python train.py --model="self-supervised image encoder" --dataset="microscope photos of single blood and bone marrow cells" --train_examples=194171 --image_size=32 --crop_scale_min=0.3 --horizontal_flip=false --translate=0.12 --color_jitter=0.6 --cutout=0.25 --method="byol" --arch="resnet_bottleneck" --norm="batchnorm" --hidden_act="relu" --drop_path=0.05 --depths=[3, 3, 3] --kernel_size=3 --stem="single" --avg_pool_shortcut=false --widths=[192, 384, 768] --projector_hidden=512 --projector_out=128 --projector_hidden_layers=1 --target_momentum=0.99 --init="torch_default" --residual_init="none" --optimizer="soap" --beta2=0.99 --learning_rate=0.0028 --beta1=0.9 --shampoo_beta=0.99 --eps=1e-08 --precondition_frequency=20 --max_precond_dim=512 --merge_dims=false --one_sided=false --adamw_lr_other_params=0.0026 --max_grad_norm=1.0 --l1_shrink=0.03 --ema_decay=0.995 --max_steps=9400 --batch_size=128 --epochs=6.2 --lr_schedule="wsd" --decay_fraction=0.2 --final_lr_fraction=0 --warmup_steps=180 --weight_decay=0.1 --adamw_weight_decay_other_params=0.05
Rows from block 6, named by matrix and row number. Rows with one number belong to one channel. Each number is 50 + 10 x the weight over the matrix's rms, rounded and kept within 0 to 99. All counts start at 0.
# convs1: 3x3 conv, stride 2 (model.blocks.6.convs.1.weight, 192x192x3x3), inputs 28-34, a 3x3 kernel for each
# convs2: expand pointwise conv (model.blocks.6.convs.2.weight, 768x192x1x1, transposed), outputs 220-274
convs1.6:88 43 53 54 32 60 26 74 50 28 50 51 71 59 74 49 33 51 51 42 58 53 52 29 44 26 56 43 46 49 52 53 47 24 53 49 43 50 45 56 51 46 50 60 48 16 56 64 55 49 51 52 50 52 46 55 61 51 53 50 68 50 12
convs2.6:46 64 51 55 49 49 35 50 50 49 55 53 42 48 50 49 42 51 44 55 48 49 50 48 51 51 52 59 47 51 61 50 50 57 44 53 64 54 55 47 31 52 46 55 51 50 39 51 59 50 53 54 21 49 49
convs1.7:58 51 57 53 63 38 40 50 01 46 45 50 49 50 50 02 47 50 51 59 55 48 47 49 46 30 47 50 49 67 52 48 52 50 59 41 43 53 49 48 48 44 51 63 51 46 52 52 54 46 53 50 60 50 38 48 52 39 49 44 40 62 39
convs2.7:47 52 50 50 49 44 57 38 51 53 44 48 47 48 50 49 31 50 58 50 48 54 52 45 52 96 45 48 52 49 51 51 38 47 29 44 51 51 47 49 53 52 53 54 58 52 51 57 50 44 50 43 48 50 48
convs1.8:25 53 51 51 50 44 59 50 51 50 50 58 43 43 53 41 47 48 44 47 52 49 65 49 41 03 64 52 41 43 47 57 43 49 54 46 49 48 51 30 46 51 46 49 51 46 48 51 56 50 50 52 50 28 48 58 49 50 52 49 56 42 55
convs2.8:61 47 53 33 52 63 46 50 49 47 54 21 50 31 48 60 51 56 49 29 53 49 55 45 49 42 38 46 57 51 50 48 48 49 42 50 45 52 47 50 41 52 50 49 45 48 51 49 18 59 53 50 40 70 34
convs1.9:49 41 52 48 46 40 48 52 51 58 50 34 00 43 66 45 65 54 50 49 45 57 57 47 48 19 44 45 46 56 48 44 49 46 47 34 50 65 52 51 42 42 41 51 55 45 49 50 47 47 53 48 50 34 48 54 55 33 48 71 50 73 65
convs2.9:51 49 40 39 49 56 47 40 48 53 49 53 54 50 36 60 80 51 49 48 58 61 47 42 48 49 50 50 50 56 56 49 57 70 58 52 42 44 52 61 49 53 51 48 50 46 37 50 46 51 48 50 51 78 48
convs1.10:50 27 53 45 48 49 33 42 46 55 55 46 51 40 72 50 51 59 50 53 45 48 64 34 47 44 52 48 49 45 47 46 44 43 52 51 50 50 55 51 47 50 24 59 48 28 39 49 52 50 47 57 50 22 51 47 55 64 43 46 80 59 49
convs2.10:61 53 42 72 46 38 49 49 62 50 42 52 49 48 54 54 40 50 50 51 42 50 49 52 50 49 47 42 50 51 51 46 99 49 41 48 51 52 34 52 51 63 50 50 58 50 51 65 55 30 45 47 52 50 58
convs1.11:50 48 37 48 43 58 45 38 35 52 53 60 50 52 53 51 76 52 46 49 49 46 57 55 51 49 53 37 47 47 61 45 63 48 51 46 54 28 53 51 37 57 55 44 35 48 50 66 52 50 51 45 54 53 26 29 66 55 57 94 51 70 49
convs2.11:50 50 46 41 50 50 53 47 52 50 50 35 50 42 74 48 49 46 49 53 49 48 48 46 49 42 44 53 51 26 47 49 50 50 51 50 79 42 50 45 53 42 41 51 50 51 50 50 50 40 42 99 48 52 40
convs1.12:20 50 56 44 51 49 62 53 51 49 48 49 75 50 48 71 51 33 50 49 46 50 46 47 57 57 51 51 55 50 49 51 43 48 57 50 49 50 46 47 50 46 45 47 50 50 48 63 59 47 40 50 65 49 50 49 48 43 43 54 65 48 47
convs2.12:58 50 50 52 51 27 69 46 50 49 52 63 45 49 48 46 53 44 42 49 58 29 48 51 49 66 64 49 50 53 51 50 40 50 50 40 51 56 47 48 48 50 85 55 53 51 49 51 52 43 57 51 56 52 51
convs1.13:51 50 46 58 50 52 52 70 52 49 51 60 50 30 43 75 50 42 50 54 55 42 58 51 57 45 35 12 53 51 39 41 57 51 50 59 50 55 52 50 56 48 51 52 51 50 51 49 67 49 51 47 47 84 49 64 32 47 43 47 57 50 70
convs2.13:50 48 48 59 45 38 26 50 50 49 30 70 50 50 72 53 54 52 50 55 48 49 54 54 49 52 60 51 34 48 48 49 55 36 50 26 49 50 50 54 50 46 49 39 46 51 53 50 41 51 59 52 40 51 57
convs1.14:70 47 51 42 46 61 38 49 60 52 63 42 39 45 57 58 51 46 42 51 46 57 48 54 50 51 29 54 43 49 50 41 63 50 49 40 49 52 48 48 50 54 51 53 49 47 47 46 42 53 46 48 60 51 44 44 53 63 49 64 47 72 48
convs2.14:57 48 48 32 50 51 50 52 50 52 59 45 66 48 36 99 48 43 50 67 49 53 50 50 58 34 42 54 50 51 34 51 83 49 63 51 22 53 62 99 49 47 49 48 46 47 28 42 50 56 50 49 59 56 52
convs1.15:46 52 50 50 46 54 36 50 57 54 48 57 47 50 39 50 51 67 49 37 64 52 50 60 53 51 49 46 48 51 55 44 52 49 50 47 50 48 45 56 52 51 50 50 50 50 50 44 54 45 51 50 50 62 58 33 55 50 47 45 43 49 51
convs2.15:42 42 43 50 50 50 49 47 53 49 40 51 53 49 55 47 49 45 52 42 50 48 67 53 51 49 91 43 49 55 50 49 61 54 21 48 53 33 47 50 53 50 50 50 42 50 49 47 49 51 50 47 50 57 49
convs1.16:75 54 51 50 54 45 44 16 53 50 53 44 55 51 38 62 55 49 50 59 50 54 51 51 49 50 50 45 53 39 50 48 42 50 51 54 50 31 50 51 69 50 54 54 51 51 48 42 51 60 43 48 47 49 50 43 50 50 56 56 53 64 69
convs2.16:48 51 50 48 47 50 45 38 50 46 49 49 55 50 54 58 53 75 59 51 43 46 48 41 49 52 55 54 33 41 69 50 49 50 48 52 45 36 46 48 49 50 51 49 57 50 49 54 50 51 40 51 49 35 49
convs1.17:39 44 54 48 53 55 43 56 49 46 44 50 50 51 53 40 51 50 54 44 51 64 53 42 43 46 54 51 60 50 50 55 50 50 35 63 56 54 39 50 45 50 54 51 40 53 54 51 60 40 53 49 45 62 52 51 77 55 54 37 66 50 29
convs2.17:48 47 50 56 71 50 40 52 55 43 47 52 35 50 49 49 47 55 48 46 50 52 59 50 48 50 50 49 39 48 56 50 43 50 39 52 49 40 39 50 40 50 46 48 49 50 49 50 50 53 50 51 40 39 51
convs1.18:44 27 47 31 49 49 67 55 63 53 47 68 50 53 41 52 43 08 50 48 50 47 41 49 59 48 44 50 49 47 50 67 55 51 50 20 54 47 52 43 52 50 51 49 39 56 50 46 53 44 53 46 44 61 46 49 50 48 50 50 44 54 61
convs2.18:50 50 46 49 50 57 49 50 43 49 49 62 51 50 49 48 58 26 53 53 50 48 41 50 48 44 50 54 64 48 50 50 31 46 57 53 50 45 61 43 46 42 54 50 49 52 50 28 50 49 35 48 48 51 31
convs1.19:55 45 51 52 49 52 49 49 51 51 38 50 60 52 46 72 58 53 52 42 52 89 51 54 59 42 53 49 50 47 51 49 69 60 52 42 45 21 52 50 56 52 50 53 55 46 49 56 49 48 51 58 49 47 39 57 66 44 45 58 53 57 74
convs2.19:55 41 50 38 51 53 41 37 50 48 57 46 53 51 32 45 39 50 45 42 49 48 47 47 45 58 41 50 49 26 48 50 50 40 47 54 47 53 50 50 50 50 48 56 43 52 47 38 46 49 45 46 47 52 21
convs1.20:51 49 38 99 51 50 51 53 49 43 50 46 72 50 51 94 46 36 41 72 63 57 49 49 48 99 43 57 53 50 71 32 44 42 47 53 42 46 53 51 53 52 49 43 51 53 50 48 58 45 50 49 48 45 47 52 42 69 54 35 48 51 58
convs2.20:51 50 47 50 51 75 49 55 08 50 51 46 46 49 46 50 43 52 52 52 50 33 51 56 52 48 45 41 73 55 43 56 50 48 50 43 51 51 51 65 59 62 50 35 48 50 51 18 49 49 54 50 45 59 51
convs1.21:50 52 47 41 16 53 50 54 35 52 58 50 49 45 46 50 45 28 21 48 52 72 53 44 45 27 43 52 63 44 54 61 49 31 53 49 52 44 50 54 55 28 74 45 47 69 18 57 41 00 46 51 50 48 50 49 48 50 50 43 45 50 57
convs2.21:50 48 41 39 51 57 55 72 58 48 75 56 48 52 50 49 36 50 43 45 50 49 56 50 61 50 48 59 99 49 50 53 29 50 44 58 50 51 50 43 37 72 58 50 58 51 99 48 44 84 48 51 57 52 50
convs1.22:42 49 47 66 50 48 50 49 62 50 54 44 46 49 52 69 41 50 49 52 58 36 55 43 69 52 51 49 02 49 57 31 36 44 28 57 52 44 49 63 44 52 50 57 44 56 57 38 61 39 45 41 40 61 67 45 48 52 51 45 57 52 51
convs2.22:50 51 47 51 36 39 44 61 51 52 49 47 50 54 48 49 72 59 78 54 50 49 52 53 50 53 48 48 46 41 47 51 50 51 33 48 49 48 46 48 50 48 53 47 54 45 43 46 46 41 51 50 50 48 68
convs1.23:57 43 47 50 37 42 49 50 49 45 55 52 46 55 96 99 50 94 50 51 51 52 48 31 50 51 43 72 41 53 44 46 50 48 48 55 42 50 82 50 44 48 47 49 50 49 44 49 50 44 43 62 51 51 55 49 46 56 48 58 52 46 50
convs2.23:43 51 56 90 56 42 48 50 48 48 42 58 44 57 51 53 48 61 67 43 79 52 50 51 44 58 72 50 32 42 47 51 56 32 50 39 50 60 47 52 46 52 48 52 49 48 37 50 87 49 50 50 46 54 50
convs1.24:50 54 52 49 47 51 36 56 50 50 34 48 52 39 80 50 50 71 43 49 24 52 42 57 52 36 51 60 57 31 46 55 57 51 48 49 47 50 64 52 52 44 50 45 50 30 27 60 63 48 50 87 25 55 61 52 52 65 46 81 73 43 59
convs2.24:48 47 46 54 43 54 52 55 54 47 44 59 53 44 53 50 50 50 60 54 68 55 41 40 50 52 50 49 57 48 45 41 51 42 60 49 51 35 50 51 52 42 33 49 47 47 51 47 49 46 47 49 48 52 50
convs1.25:39 26 46 57 50 52 49 77 64 50 47 36 66 49 51 37 44 51 54 50 53 57 51 55 45 50 50 52 48 48 48 63 33 48 52 26 59 50 34 57 44 48 68 56 36 48 55 52 47 46 46 51 74 49 64 44 50 51 38 52 56 53 38
convs2.25:48 40 51 75 50 57 47 50 70 79 58 49 59 53 54 38 47 60 49 47 44 50 58 56 72 54 50 51 53 48 50 49 46 50 50 49 51 50 49 50 54 59 46 51 53 49 42 50 62 57 55 48 50 49 49
convs1.26:52 12 52 62 41 39 48 47 50 46 50 41 72 47 43 50 66 59 49 54 56 35 50 44 51 52 46 49 53 50 50 49 59 37 52 51 50 54 47 43 32 68 51 41 50 50 51 42 29 61 73 44 41 52 58 54 68 30 50 50 50 39 57
convs2.26:53 51 29 42 50 50 49 39 46 38 50 50 50 42 47 73 51 55 50 46 35 39 40 40 44 48 50 48 51 51 37 49 50 47 55 48 33 49 50 45 46 44 53 48 54 50 49 47 40 36 50 35 50 45 38
convs1.27:27 55 48 22 51 51 29 35 47 54 54 51 50 49 36 54 21 48 52 50 96 53 50 54 50 59 65 44 59 50 65 50 62 50 76 50 19 51 50 43 58 50 39 60 53 52 51 46 41 47 42 52 45 49 51 56 50 56 50 43 57 72 65
convs2.27:50 51 87 47 46 28 50 49 50 49 52 50 55 37 48 48 49 44 43 68 48 54 50 50 45 56 50 06 46 51 40 49 51 39 50 38 44 80 51 43 50 43 59 73 52 64 45 57 51 72 54 92 48 39 68
convs1.28:44 59 47 31 55 56 54 47 49 51 49 34 52 50 54 56 44 44 53 76 44 50 24 50 39 47 54 46 52 40 27 51 44 39 53 31 55 47 49 52 51 46 40 50 29 49 50 44 50 51 48 54 44 60 64 68 60 67 50 50 48 31 48
convs2.28:52 55 50 54 53 44 50 49 51 54 49 51 49 49 97 51 50 19 50 46 44 49 55 51 53 43 50 49 49 56 48 54 50 51 55 50 57 51 32 49 68 50 56 49 63 49 48 54 50 39 53 44 50 54 50
convs1.29:46 49 52 31 43 44 51 51 42 48 50 48 61 49 47 91 61 51 46 80 49 37 59 38 50 29 54 42 52 61 37 53 56 52 51 68 41 51 56 50 65 50 48 48 49 47 41 72 51 48 50 44 43 53 45 71 50 51 37 50 58 58 51
convs2.29:50 52 57 65 50 53 51 45 50 51 51 51 36 50 57 50 57 50 40 37 50 47 50 46 50 55 59 51 51 55 51 50 41 58 46 41 54 46 47 51 50 51 49 46 50 26 55 43 55 52 50 35 41 49 51
convs1.30:59 37 49 48 57 46 70 50 55 44 49 51 44 56 46 42 87 42 44 51 92 51 43 55 42 52 43 39 49 50 51 46 52 50 28 50 50 45 49 47 54 52 32 62 49 52 41 42 62 65 37 54 52 65 64 45 48 46 50 50 52 42 67
convs2.30:52 53 50 50 92 54 52 54 49 42 52 35 49 50 36 49 49 37 51 74 88 72 54 54 49 58 41 48 49 52 50 50 49 36 43 50 50 42 46 51 44 50 50 48 50 50 50 50 54 50 48 65 47 65 50
convs1.31:38 12 48 54 49 34 45 51 51 78 56 54 49 64 56 41 89 60 56 54 54 50 59 51 46 50 42 46 48 46 52 46 48 64 49 44 50 50 49 48 49 53 51 50 51 49 50 62 37 51 52 46 48 49 56 51 47 48 48 50 46 54 37
convs2.31:53 80 50 51 50 53 45 53 50 50 37 50 46 50 48 54 55 48 48 40 46 49 52 51 52 50 55 53 48 50 47 34 25 49 50 50 46 50 47 50 50 54 50 50 46 50 52 49 61 46 50 50 52 56 50
convs1.32:44 46 50 37 39 24 51 58 67 49 49 47 44 49 34 58 46 50 60 49 56 60 51 69 51 50 64 55 56 65 70 00 49 53 58 65 64 52 76 57 61 53 48 50 44 64 56 47 53 51 50 50 46 42 39 43 46 60 51 52 68 50 52
convs2.32:51 45 49 50 50 57 56 57 49 54 50 50 60 50 50 51 47 55 52 55 43 49 57 50 51 45 48 51 48 50 54 50 51 51 52 56 54 50 54 52 44 56 59 50 53 53 51 50 48 59 56 50 53 45 51
convs1.33:44 54 64 43 31 50 28 44 60 49 48 45 64 31 49 49 97 58 49 54 49 47 54 51 52 49 51 48 54 50 46 63 71 45 55 52 49 47 38 48 53 51 50 52 54 56 51 57 53 49 33 54 51 53 44 51 43 50 48 50 40 61 77
convs2.33:53 55 50 41 54 45 46 43 50 48 57 51 51 50 66 51 58 78 51 61 60 49 49 49 49 50 50 50 50 49 56 49 33 51 50 52 49 60 52 58 41 64 52 53 52 51 50 46 61 49 53 83 46 49 50
convs1.34:50 51 51 50 47 41 49 54 51 51 48 50 53 33 58 41 54 49 42 54 58 50 11 36 44 46 62 41 49 47 50 50 53 52 64 37 54 45 41 52 49 37 44 50 50 53 51 54 40 51 45 50 50 49 43 53 62 54 45 53 53 65 49
convs2.34:51 50 49 52 36 47 52 50 50 50 48 51 43 51 51 54 50 46 50 57 52 51 53 51 50 41 50 50 39 50 57 57 46 50 58 50 50 45 50 51 65 24 47 43 53 50 45 50 51 63 51 50 55 52 50
convs1.35:58 57 45 28 49 52 47 55 48 14 55 62 22 32 64 26 33 50 36 50 50 46 54 45 50 47 62 53 77 55 49 50 53 45 83 50 49 48 47 51 48 53 50 46 50 65 99 52 46 49 52 54 71 51 52 49 40 51 50 49 57 53 49
convs2.35:52 99 49 56 49 39 49 62 49 49 55 48 52 50 49 44 45 54 46 51 57 49 51 49 50 45 49 44 50 43 52 49 52 50 44 40 49 50 54 50 50 50 42 51 50 52 48 50 99 45 47 51 50 43 45
convs1.36:59 49 44 32 42 50 55 77 72 39 50 55 58 49 50 46 46 51 50 48 44 66 55 70 57 39 52 54 50 94 50 56 57 46 52 69 56 47 46 26 44 48 51 49 67 24 59 51 46 50 50 50 51 51 36 47 59 57 53 40 65 56 52
convs2.36:49 34 95 53 37 56 38 48 60 57 51 50 53 48 55 46 49 36 43 59 51 51 47 40 76 68 48 74 52 51 44 46 55 58 51 45 54 50 53 49 56 48 50 63 49 55 49 49 50 59 42 23 38 46 36
convs1.37:58 41 51 51 62 29 37 50 50 51 56 44 39 51 52 40 25 49 50 69 27 42 61 49 45 46 57 50 50 46 36 49 48 50 55 50 50 77 29 56 62 46 45 55 40 49 46 51 43 46 43 50 50 53 50 52 51 50 62 50 50 53 48
convs2.37:51 48 59 48 44 28 29 51 75 75 56 56 58 50 50 52 52 33 54 42 50 45 51 49 56 58 38 49 50 55 51 39 45 59 52 28 52 59 47 52 51 51 57 61 54 63 61 50 50 26 59 50 53 51 51
convs1.38:45 34 51 49 60 50 49 49 50 51 55 48 63 39 46 56 34 49 50 50 51 48 48 49 62 50 55 46 55 49 53 49 38 50 49 50 51 54 54 50 48 41 48 45 52 50 54 62 50 53 80 50 50 55 39 51 36 51 30 47 49 45 50
convs2.38:48 70 51 49 53 49 50 46 52 48 46 50 50 51 50 54 58 41 51 53 49 46 52 52 48 47 47 43 56 51 51 53 58 48 42 33 52 46 48 50 46 41 50 42 43 47 53 48 60 28 46 47 50 47 50
convs1.39:49 51 42 34 41 99 49 47 47 52 50 48 75 48 60 38 57 56 48 52 47 44 50 53 75 63 53 39 57 52 63 52 50 56 50 40 48 44 12 55 50 43 50 47 54 50 31 49 49 48 48 50 48 55 52 45 37 60 31 67 44 67 50
convs2.39:51 49 50 34 51 52 49 49 48 50 50 50 54 50 44 39 51 39 47 49 67 45 51 46 50 49 51 54 50 51 49 48 48 50 41 45 50 47 47 50 50 53 48 51 48 44 47 51 47 44 43 63 50 85 47
convs1.40:50 31 51 49 48 51 45 34 50 47 46 48 56 60 38 41 43 57 61 41 51 50 41 39 52 56 50 51 50 60 60 61 51 51 50 45 49 50 50 49 55 50 50 61 50 51 49 54 52 46 51 57 43 44 76 52 50 51 52 46 50 51 35
convs2.40:61 44 50 44 49 44 49 50 49 51 49 46 48 50 47 50 41 49 50 51 46 52 54 51 52 41 44 52 42 52 43 50 50 51 54 43 47 39 54 49 54 49 64 46 55 49 44 42 47 46 65 50 50 40 45
convs1.41:54 56 49 52 56 50 43 49 52 50 52 44 49 56 42 42 54 50 49 46 46 56 57 16 56 63 50 41 52 54 46 51 53 52 50 50 38 75 48 50 49 49 48 45 47 53 39 39 50 28 45 47 50 50 39 52 48 51 48 44 40 48 52
convs2.41:42 33 50 48 43 39 50 48 70 46 27 52 50 38 66 50 57 47 73 64 50 66 41 48 45 40 72 54 51 51 50 53 49 50 57 44 53 52 49 28 56 50 50 41 58 42 53 62 47 42 46 52 48 52 49
convs1.42:46 50 49 23 50 49 55 44 37 44 41 43 50 54 27 59 52 38 60 38 51 51 50 57 63 51 50 50 48 49 45 48 45 52 51 55 50 42 50 43 50 53 54 80 59 66 50 65 43 36 50 50 80 38 50 49 54 60 56 50 51 40 37
convs2.42:52 61 72 43 50 48 45 51 20 49 48 46 50 60 50 50 43 51 50 51 51 49 50 50 43 50 49 54 46 52 50 56 31 47 47 34 51 39 50 53 43 29 57 50 50 54 50 47 52 58 51 44 50 48 49
convs1.43:63 62 39 54 51 35 39 55 50 49 52 49 62 47 49 52 48 49 50 52 75 42 60 71 50 49 53 56 54 50 46 50 52 25 59 44 45 53 56 48 49 50 53 53 56 60 56 45 47 50 72 53 50 54 45 58 45 50 50 57 46 44 54
convs2.43:54 41 55 52 52 54 47 52 53 33 73 29 55 44 40 50 51 51 50 52 49 55 45 47 50 55 51 49 48 45 49 46 39 51 50 48 35 49 58 69 19 41 64 49 47 53 46 48 52 42 61 52 50 49 40
convs1.44:50 44 66 53 67 30 28 53 55 47 49 63 49 25 41 50 52 48 91 42 34 52 55 54 93 50 87 52 56 55 51 42 50 51 64 51 57 66 39 53 42 46 47 49 58 28 50 43 75 59 90 42 58 55 45 46 50 58 50 49 55 64 35
convs2.44:52 44 48 51 49 61 53 47 74 65 50 63 50 50 47 52 51 50 49 42 51 50 50 51 58 38 50 77 47 52 43 56 51 86 47 66 48 51 99 50 50 51 50 52 35 57 46 45 47 61 50 51 58 51 47
convs1.45:50 55 46 49 50 72 84 58 50 53 47 68 36 45 51 46 52 51 36 15 09 47 52 43 82 85 52 94 48 73 23 52 53 38 48 22 51 50 53 25 52 50 44 49 57 27 51 49 53 50 53 43 69 49 69 45 24 51 26 66 51 00 44
convs2.45:58 51 43 51 42 61 64 50 52 52 50 48 54 40 57 30 43 40 48 59 45 50 29 65 57 51 50 50 64 29 45 51 52 52 56 54 58 50 90 44 59 47 43 46 55 35 48 51 34 53 55 50 66 52 44
convs1.46:41 52 33 32 51 50 83 51 56 63 60 49 42 51 50 55 70 49 54 51 47 51 32 53 45 50 49 57 63 50 49 41 51 36 49 41 55 49 49 47 50 27 49 67 47 46 45 44 49 49 48 54 50 54 55 42 45 44 51 51 59 50 48
convs2.46:59 50 44 57 50 50 31 43 52 50 50 48 48 39 52 47 36 47 42 51 48 51 61 50 51 47 41 56 41 55 41 57 52 52 50 50 61 50 49 52 80 50 51 50 50 49 51 55 47 46 69 37 55 50 48
convs1.47:49 51 51 53 52 83 49 42 23 40 50 61 52 50 44 45 36 50 51 57 58 47 61 51 08 52 65 53 52 57 50 46 46 60 32 38 50 51 50 49 56 49 46 42 51 50 49 51 50 54 53 51 51 68 53 52 49 40 36 49 45 49 50
convs2.47:53 54 43 50 48 50 47 57 59 42 51 50 53 53 50 50 53 50 56 51 50 52 50 48 44 51 26 66 50 49 47 46 49 48 48 50 50 46 47 54 54 50 67 50 52 52 48 61 50 48 52 50 50 62 42
convs1.48:45 63 64 47 40 50 56 03 50 47 49 52 62 62 59 51 48 38 36 50 49 53 60 67 51 78 42 54 43 50 50 49 50 45 20 31 50 46 64 48 49 51 53 45 50 47 40 49 54 50 47 50 54 53 50 65 50 50 59 58 50 41 51
convs2.48:53 45 49 50 53 55 50 55 51 53 99 44 47 50 50 62 47 60 50 52 49 44 39 67 56 45 54 51 48 52 50 50 54 51 56 35 50 54 48 53 47 82 79 49 18 53 49 48 50 45 49 44 48 44 53
convs1.49:50 58 48 40 48 54 38 52 54 47 44 84 49 41 49 38 46 55 48 38 76 50 21 41 49 51 40 51 41 46 48 48 49 48 52 43 51 64 43 42 49 52 46 68 55 49 07 47 31 56 62 53 41 27 45 58 44 53 62 52 40 54 75
convs2.49:64 50 99 50 52 49 66 69 50 98 51 43 64 54 50 44 52 49 41 49 52 37 54 50 96 50 50 47 49 53 50 50 78 53 99 51 52 81 41 40 74 50 49 81 45 59 49 54 42 40 56 61 51 51 72
convs1.50:37 46 47 48 48 45 44 31 55 54 49 43 45 46 54 51 54 60 51 50 22 49 63 46 48 47 31 54 48 41 54 37 74 55 51 50 44 43 50 47 52 50 45 35 49 46 73 59 50 63 50 38 51 50 50 22 50 43 33 52 60 35 29
convs2.50:39 46 37 45 47 46 49 49 45 50 45 43 48 49 25 49 50 51 54 77 59 41 55 50 49 57 49 47 35 53 49 47 99 51 63 54 24 51 49 46 54 64 50 45 50 47 42 56 36 47 51 49 60 50 56
convs1.51:52 74 52 44 44 48 47 53 51 51 50 45 50 58 56 45 59 40 57 51 48 24 47 47 50 45 50 51 48 62 52 51 44 60 53 44 50 49 55 48 45 52 52 75 50 50 50 53 46 49 68 51 48 55 52 49 32 41 54 54 67 57 48
convs2.51:50 48 50 44 62 61 26 49 39 46 68 50 55 42 48 62 51 50 50 54 59 50 51 55 49 43 49 49 55 53 49 50 50 42 63 50 47 44 49 51 53 50 50 44 48 48 50 47 50 54 53 50 44 45 49
convs1.52:51 46 53 60 67 66 40 51 36 21 47 54 30 50 48 52 50 70 46 46 58 51 55 29 53 59 56 52 41 45 53 59 39 34 53 40 49 08 21 22 30 79 43 89 99 35 44 53 02 72 60 50 51 21 47 54 60 50 37 49 52 51 50
convs2.52:45 45 64 51 50 48 47 46 78 54 25 53 45 59 35 47 42 51 51 37 48 51 50 45 62 54 51 51 50 45 49 39 47 57 50 41 38 49 50 45 39 45 51 48 39 49 50 52 58 51 50 48 48 47 53
convs1.53:50 54 52 41 46 35 30 47 50 50 41 43 58 44 51 50 65 52 34 49 45 50 50 47 49 31 27 50 33 43 73 38 52 30 47 53 48 45 40 49 42 46 48 73 55 53 50 53 46 51 59 47 70 52 49 50 56 57 53 34 46 44 39
convs2.53:49 43 42 49 47 51 50 55 68 87 41 20 49 53 48 46 51 51 50 53 50 48 45 43 48 52 50 48 47 50 50 47 51 53 45 52 50 50 51 50 50 38 50 50 38 49 51 44 49 49 38 47 44 50 50
convs1.54:43 50 53 56 54 54 41 51 66 51 61 50 55 60 74 48 51 65 41 51 55 23 69 48 50 60 50 18 47 54 56 48 43 57 54 49 53 58 47 33 49 65 49 49 50 56 50 50 53 40 56 45 50 51 44 51 51 53 45 48 49 45 69
convs2.54:50 50 50 48 40 42 33 33 48 53 45 52 43 50 50 50 48 52 44 53 50 53 50 38 49 47 49 48 49 48 57 47 50 55 59 51 50 64 41 44 54 46 40 55 49 53 50 52 26 48 31 55 52 70 48
convs1.55:48 43 50 51 38 90 44 44 47 50 43 76 47 50 52 60 52 39 50 48 57 70 49 43 51 46 51 54 50 51 42 72 99 55 50 49 50 56 50 51 39 53 38 60 41 56 50 43 61 55 49 58 49 51 38 61 55 57 50 50 49 50 52
convs2.55:51 59 54 50 50 47 44 50 53 50 44 44 43 54 61 47 33 55 52 47 37 55 49 55 49 46 52 49 50 49 49 52 51 48 47 55 55 45 52 49 50 45 40 50 44 45 48 51 66 50 54 55 45 41 56
convs1.56:60 50 45 60 43 52 30 50 53 46 61 51 49 50 43 49 50 50 53 48 50 45 43 54 45 50 60 46 20 46 53 50 51 49 47 50 41 46 47 46 56 39 51 59 50 51 49 61 50 54 50 50 54 51 50 39 50 48 42 50 50 55 50
convs2.56:45 51 41 55 50 55 09 35 55 46 52 66 52 50 50 53 51 47 49 48 50 50 59 54 50 52 50 60 29 51 48 55 49 49 49 41 51 52 53 51 36 44 50 49 71 50 33 92 39 35 50 56 40 44 50
convs1.57:50 54 35 42 23 64 61 42 35 49 41 49 50 49 49 45 44 45 53 41 54 38 58 41 48 71 63 56 57 50 53 57 28 44 46 61 53 48 48 54 48 50 65 51 49 50 49 47 50 58 48 47 57 49 49 51 44 50 44 36 53 52 58
convs2.57:51 38 53 59 56 37 50 36 41 50 50 43 48 47 50 52 65 49 49 45 55 45 56 50 55 54 52 47 50 61 51 55 54 51 45 30 50 49 52 49 53 50 52 48 49 49 51 50 50 22 53 52 52 51 51
convs1.58:47 49 51 64 45 48 48 63 55 41 49 51 50 61 50 46 55 48 48 56 55 65 42 01 48 76 56 51 50 52 54 48 49 55 53 41 56 50 52 48 49 49 48 50 50 52 30 35 50 36 29 55 63 50 50 72 47 50 51 44 45 45 48
convs2.58:49 52 52 55 49 49 53 49 50 44 50 55 38 50 48 48 49 48 50 50 41 49 58 48 51 46 50 56 71 49 50 61 59 46 43 46 44 50 55 48 49 46 51 49 51 46 60 38 46 46 47 50 56 49 30
convs1.59:49 49 53 36 47 34 50 47 49 50 54 50 53 38 50 45 22 37 31 46 72 69 38 38 51 50 37 57 48 50 50 66 49 50 48 49 89 45 19 49 48 51 19 54 46 50 41 32 42 50 57 63 54 58 57 50 55 54 69 46 25 53 43
convs2.59:50 73 54 51 59 50 55 38 50 37 46 49 00 37 38 49 50 80 35 50 46 47 50 39 48 36 44 61 46 49 97 43 49 48 50 50 47 56 57 50 58 43 50 24 50 34 51 60 50 52 46 58 44 43 45
convs1.60:50 52 66 48 45 55 42 47 50 49 49 46 51 47 53 50 51 50 62 46 51 54 60 37 50 58 47 45 66 52 51 40 50 40 44 66 49 55 50 49 49 31 54 50 47 51 44 52 76 53 46 50 52 49 58 63 43 50 54 41 44 51 51
convs2.60:52 45 51 51 74 50 47 50 51 41 58 63 52 43 51 52 51 48 43 49 48 48 49 53 53 54 59 34 56 48 46 50 50 47 90 54 50 54 51 51 58 50 50 51 75 60 45 51 57 58 50 56 50 52 20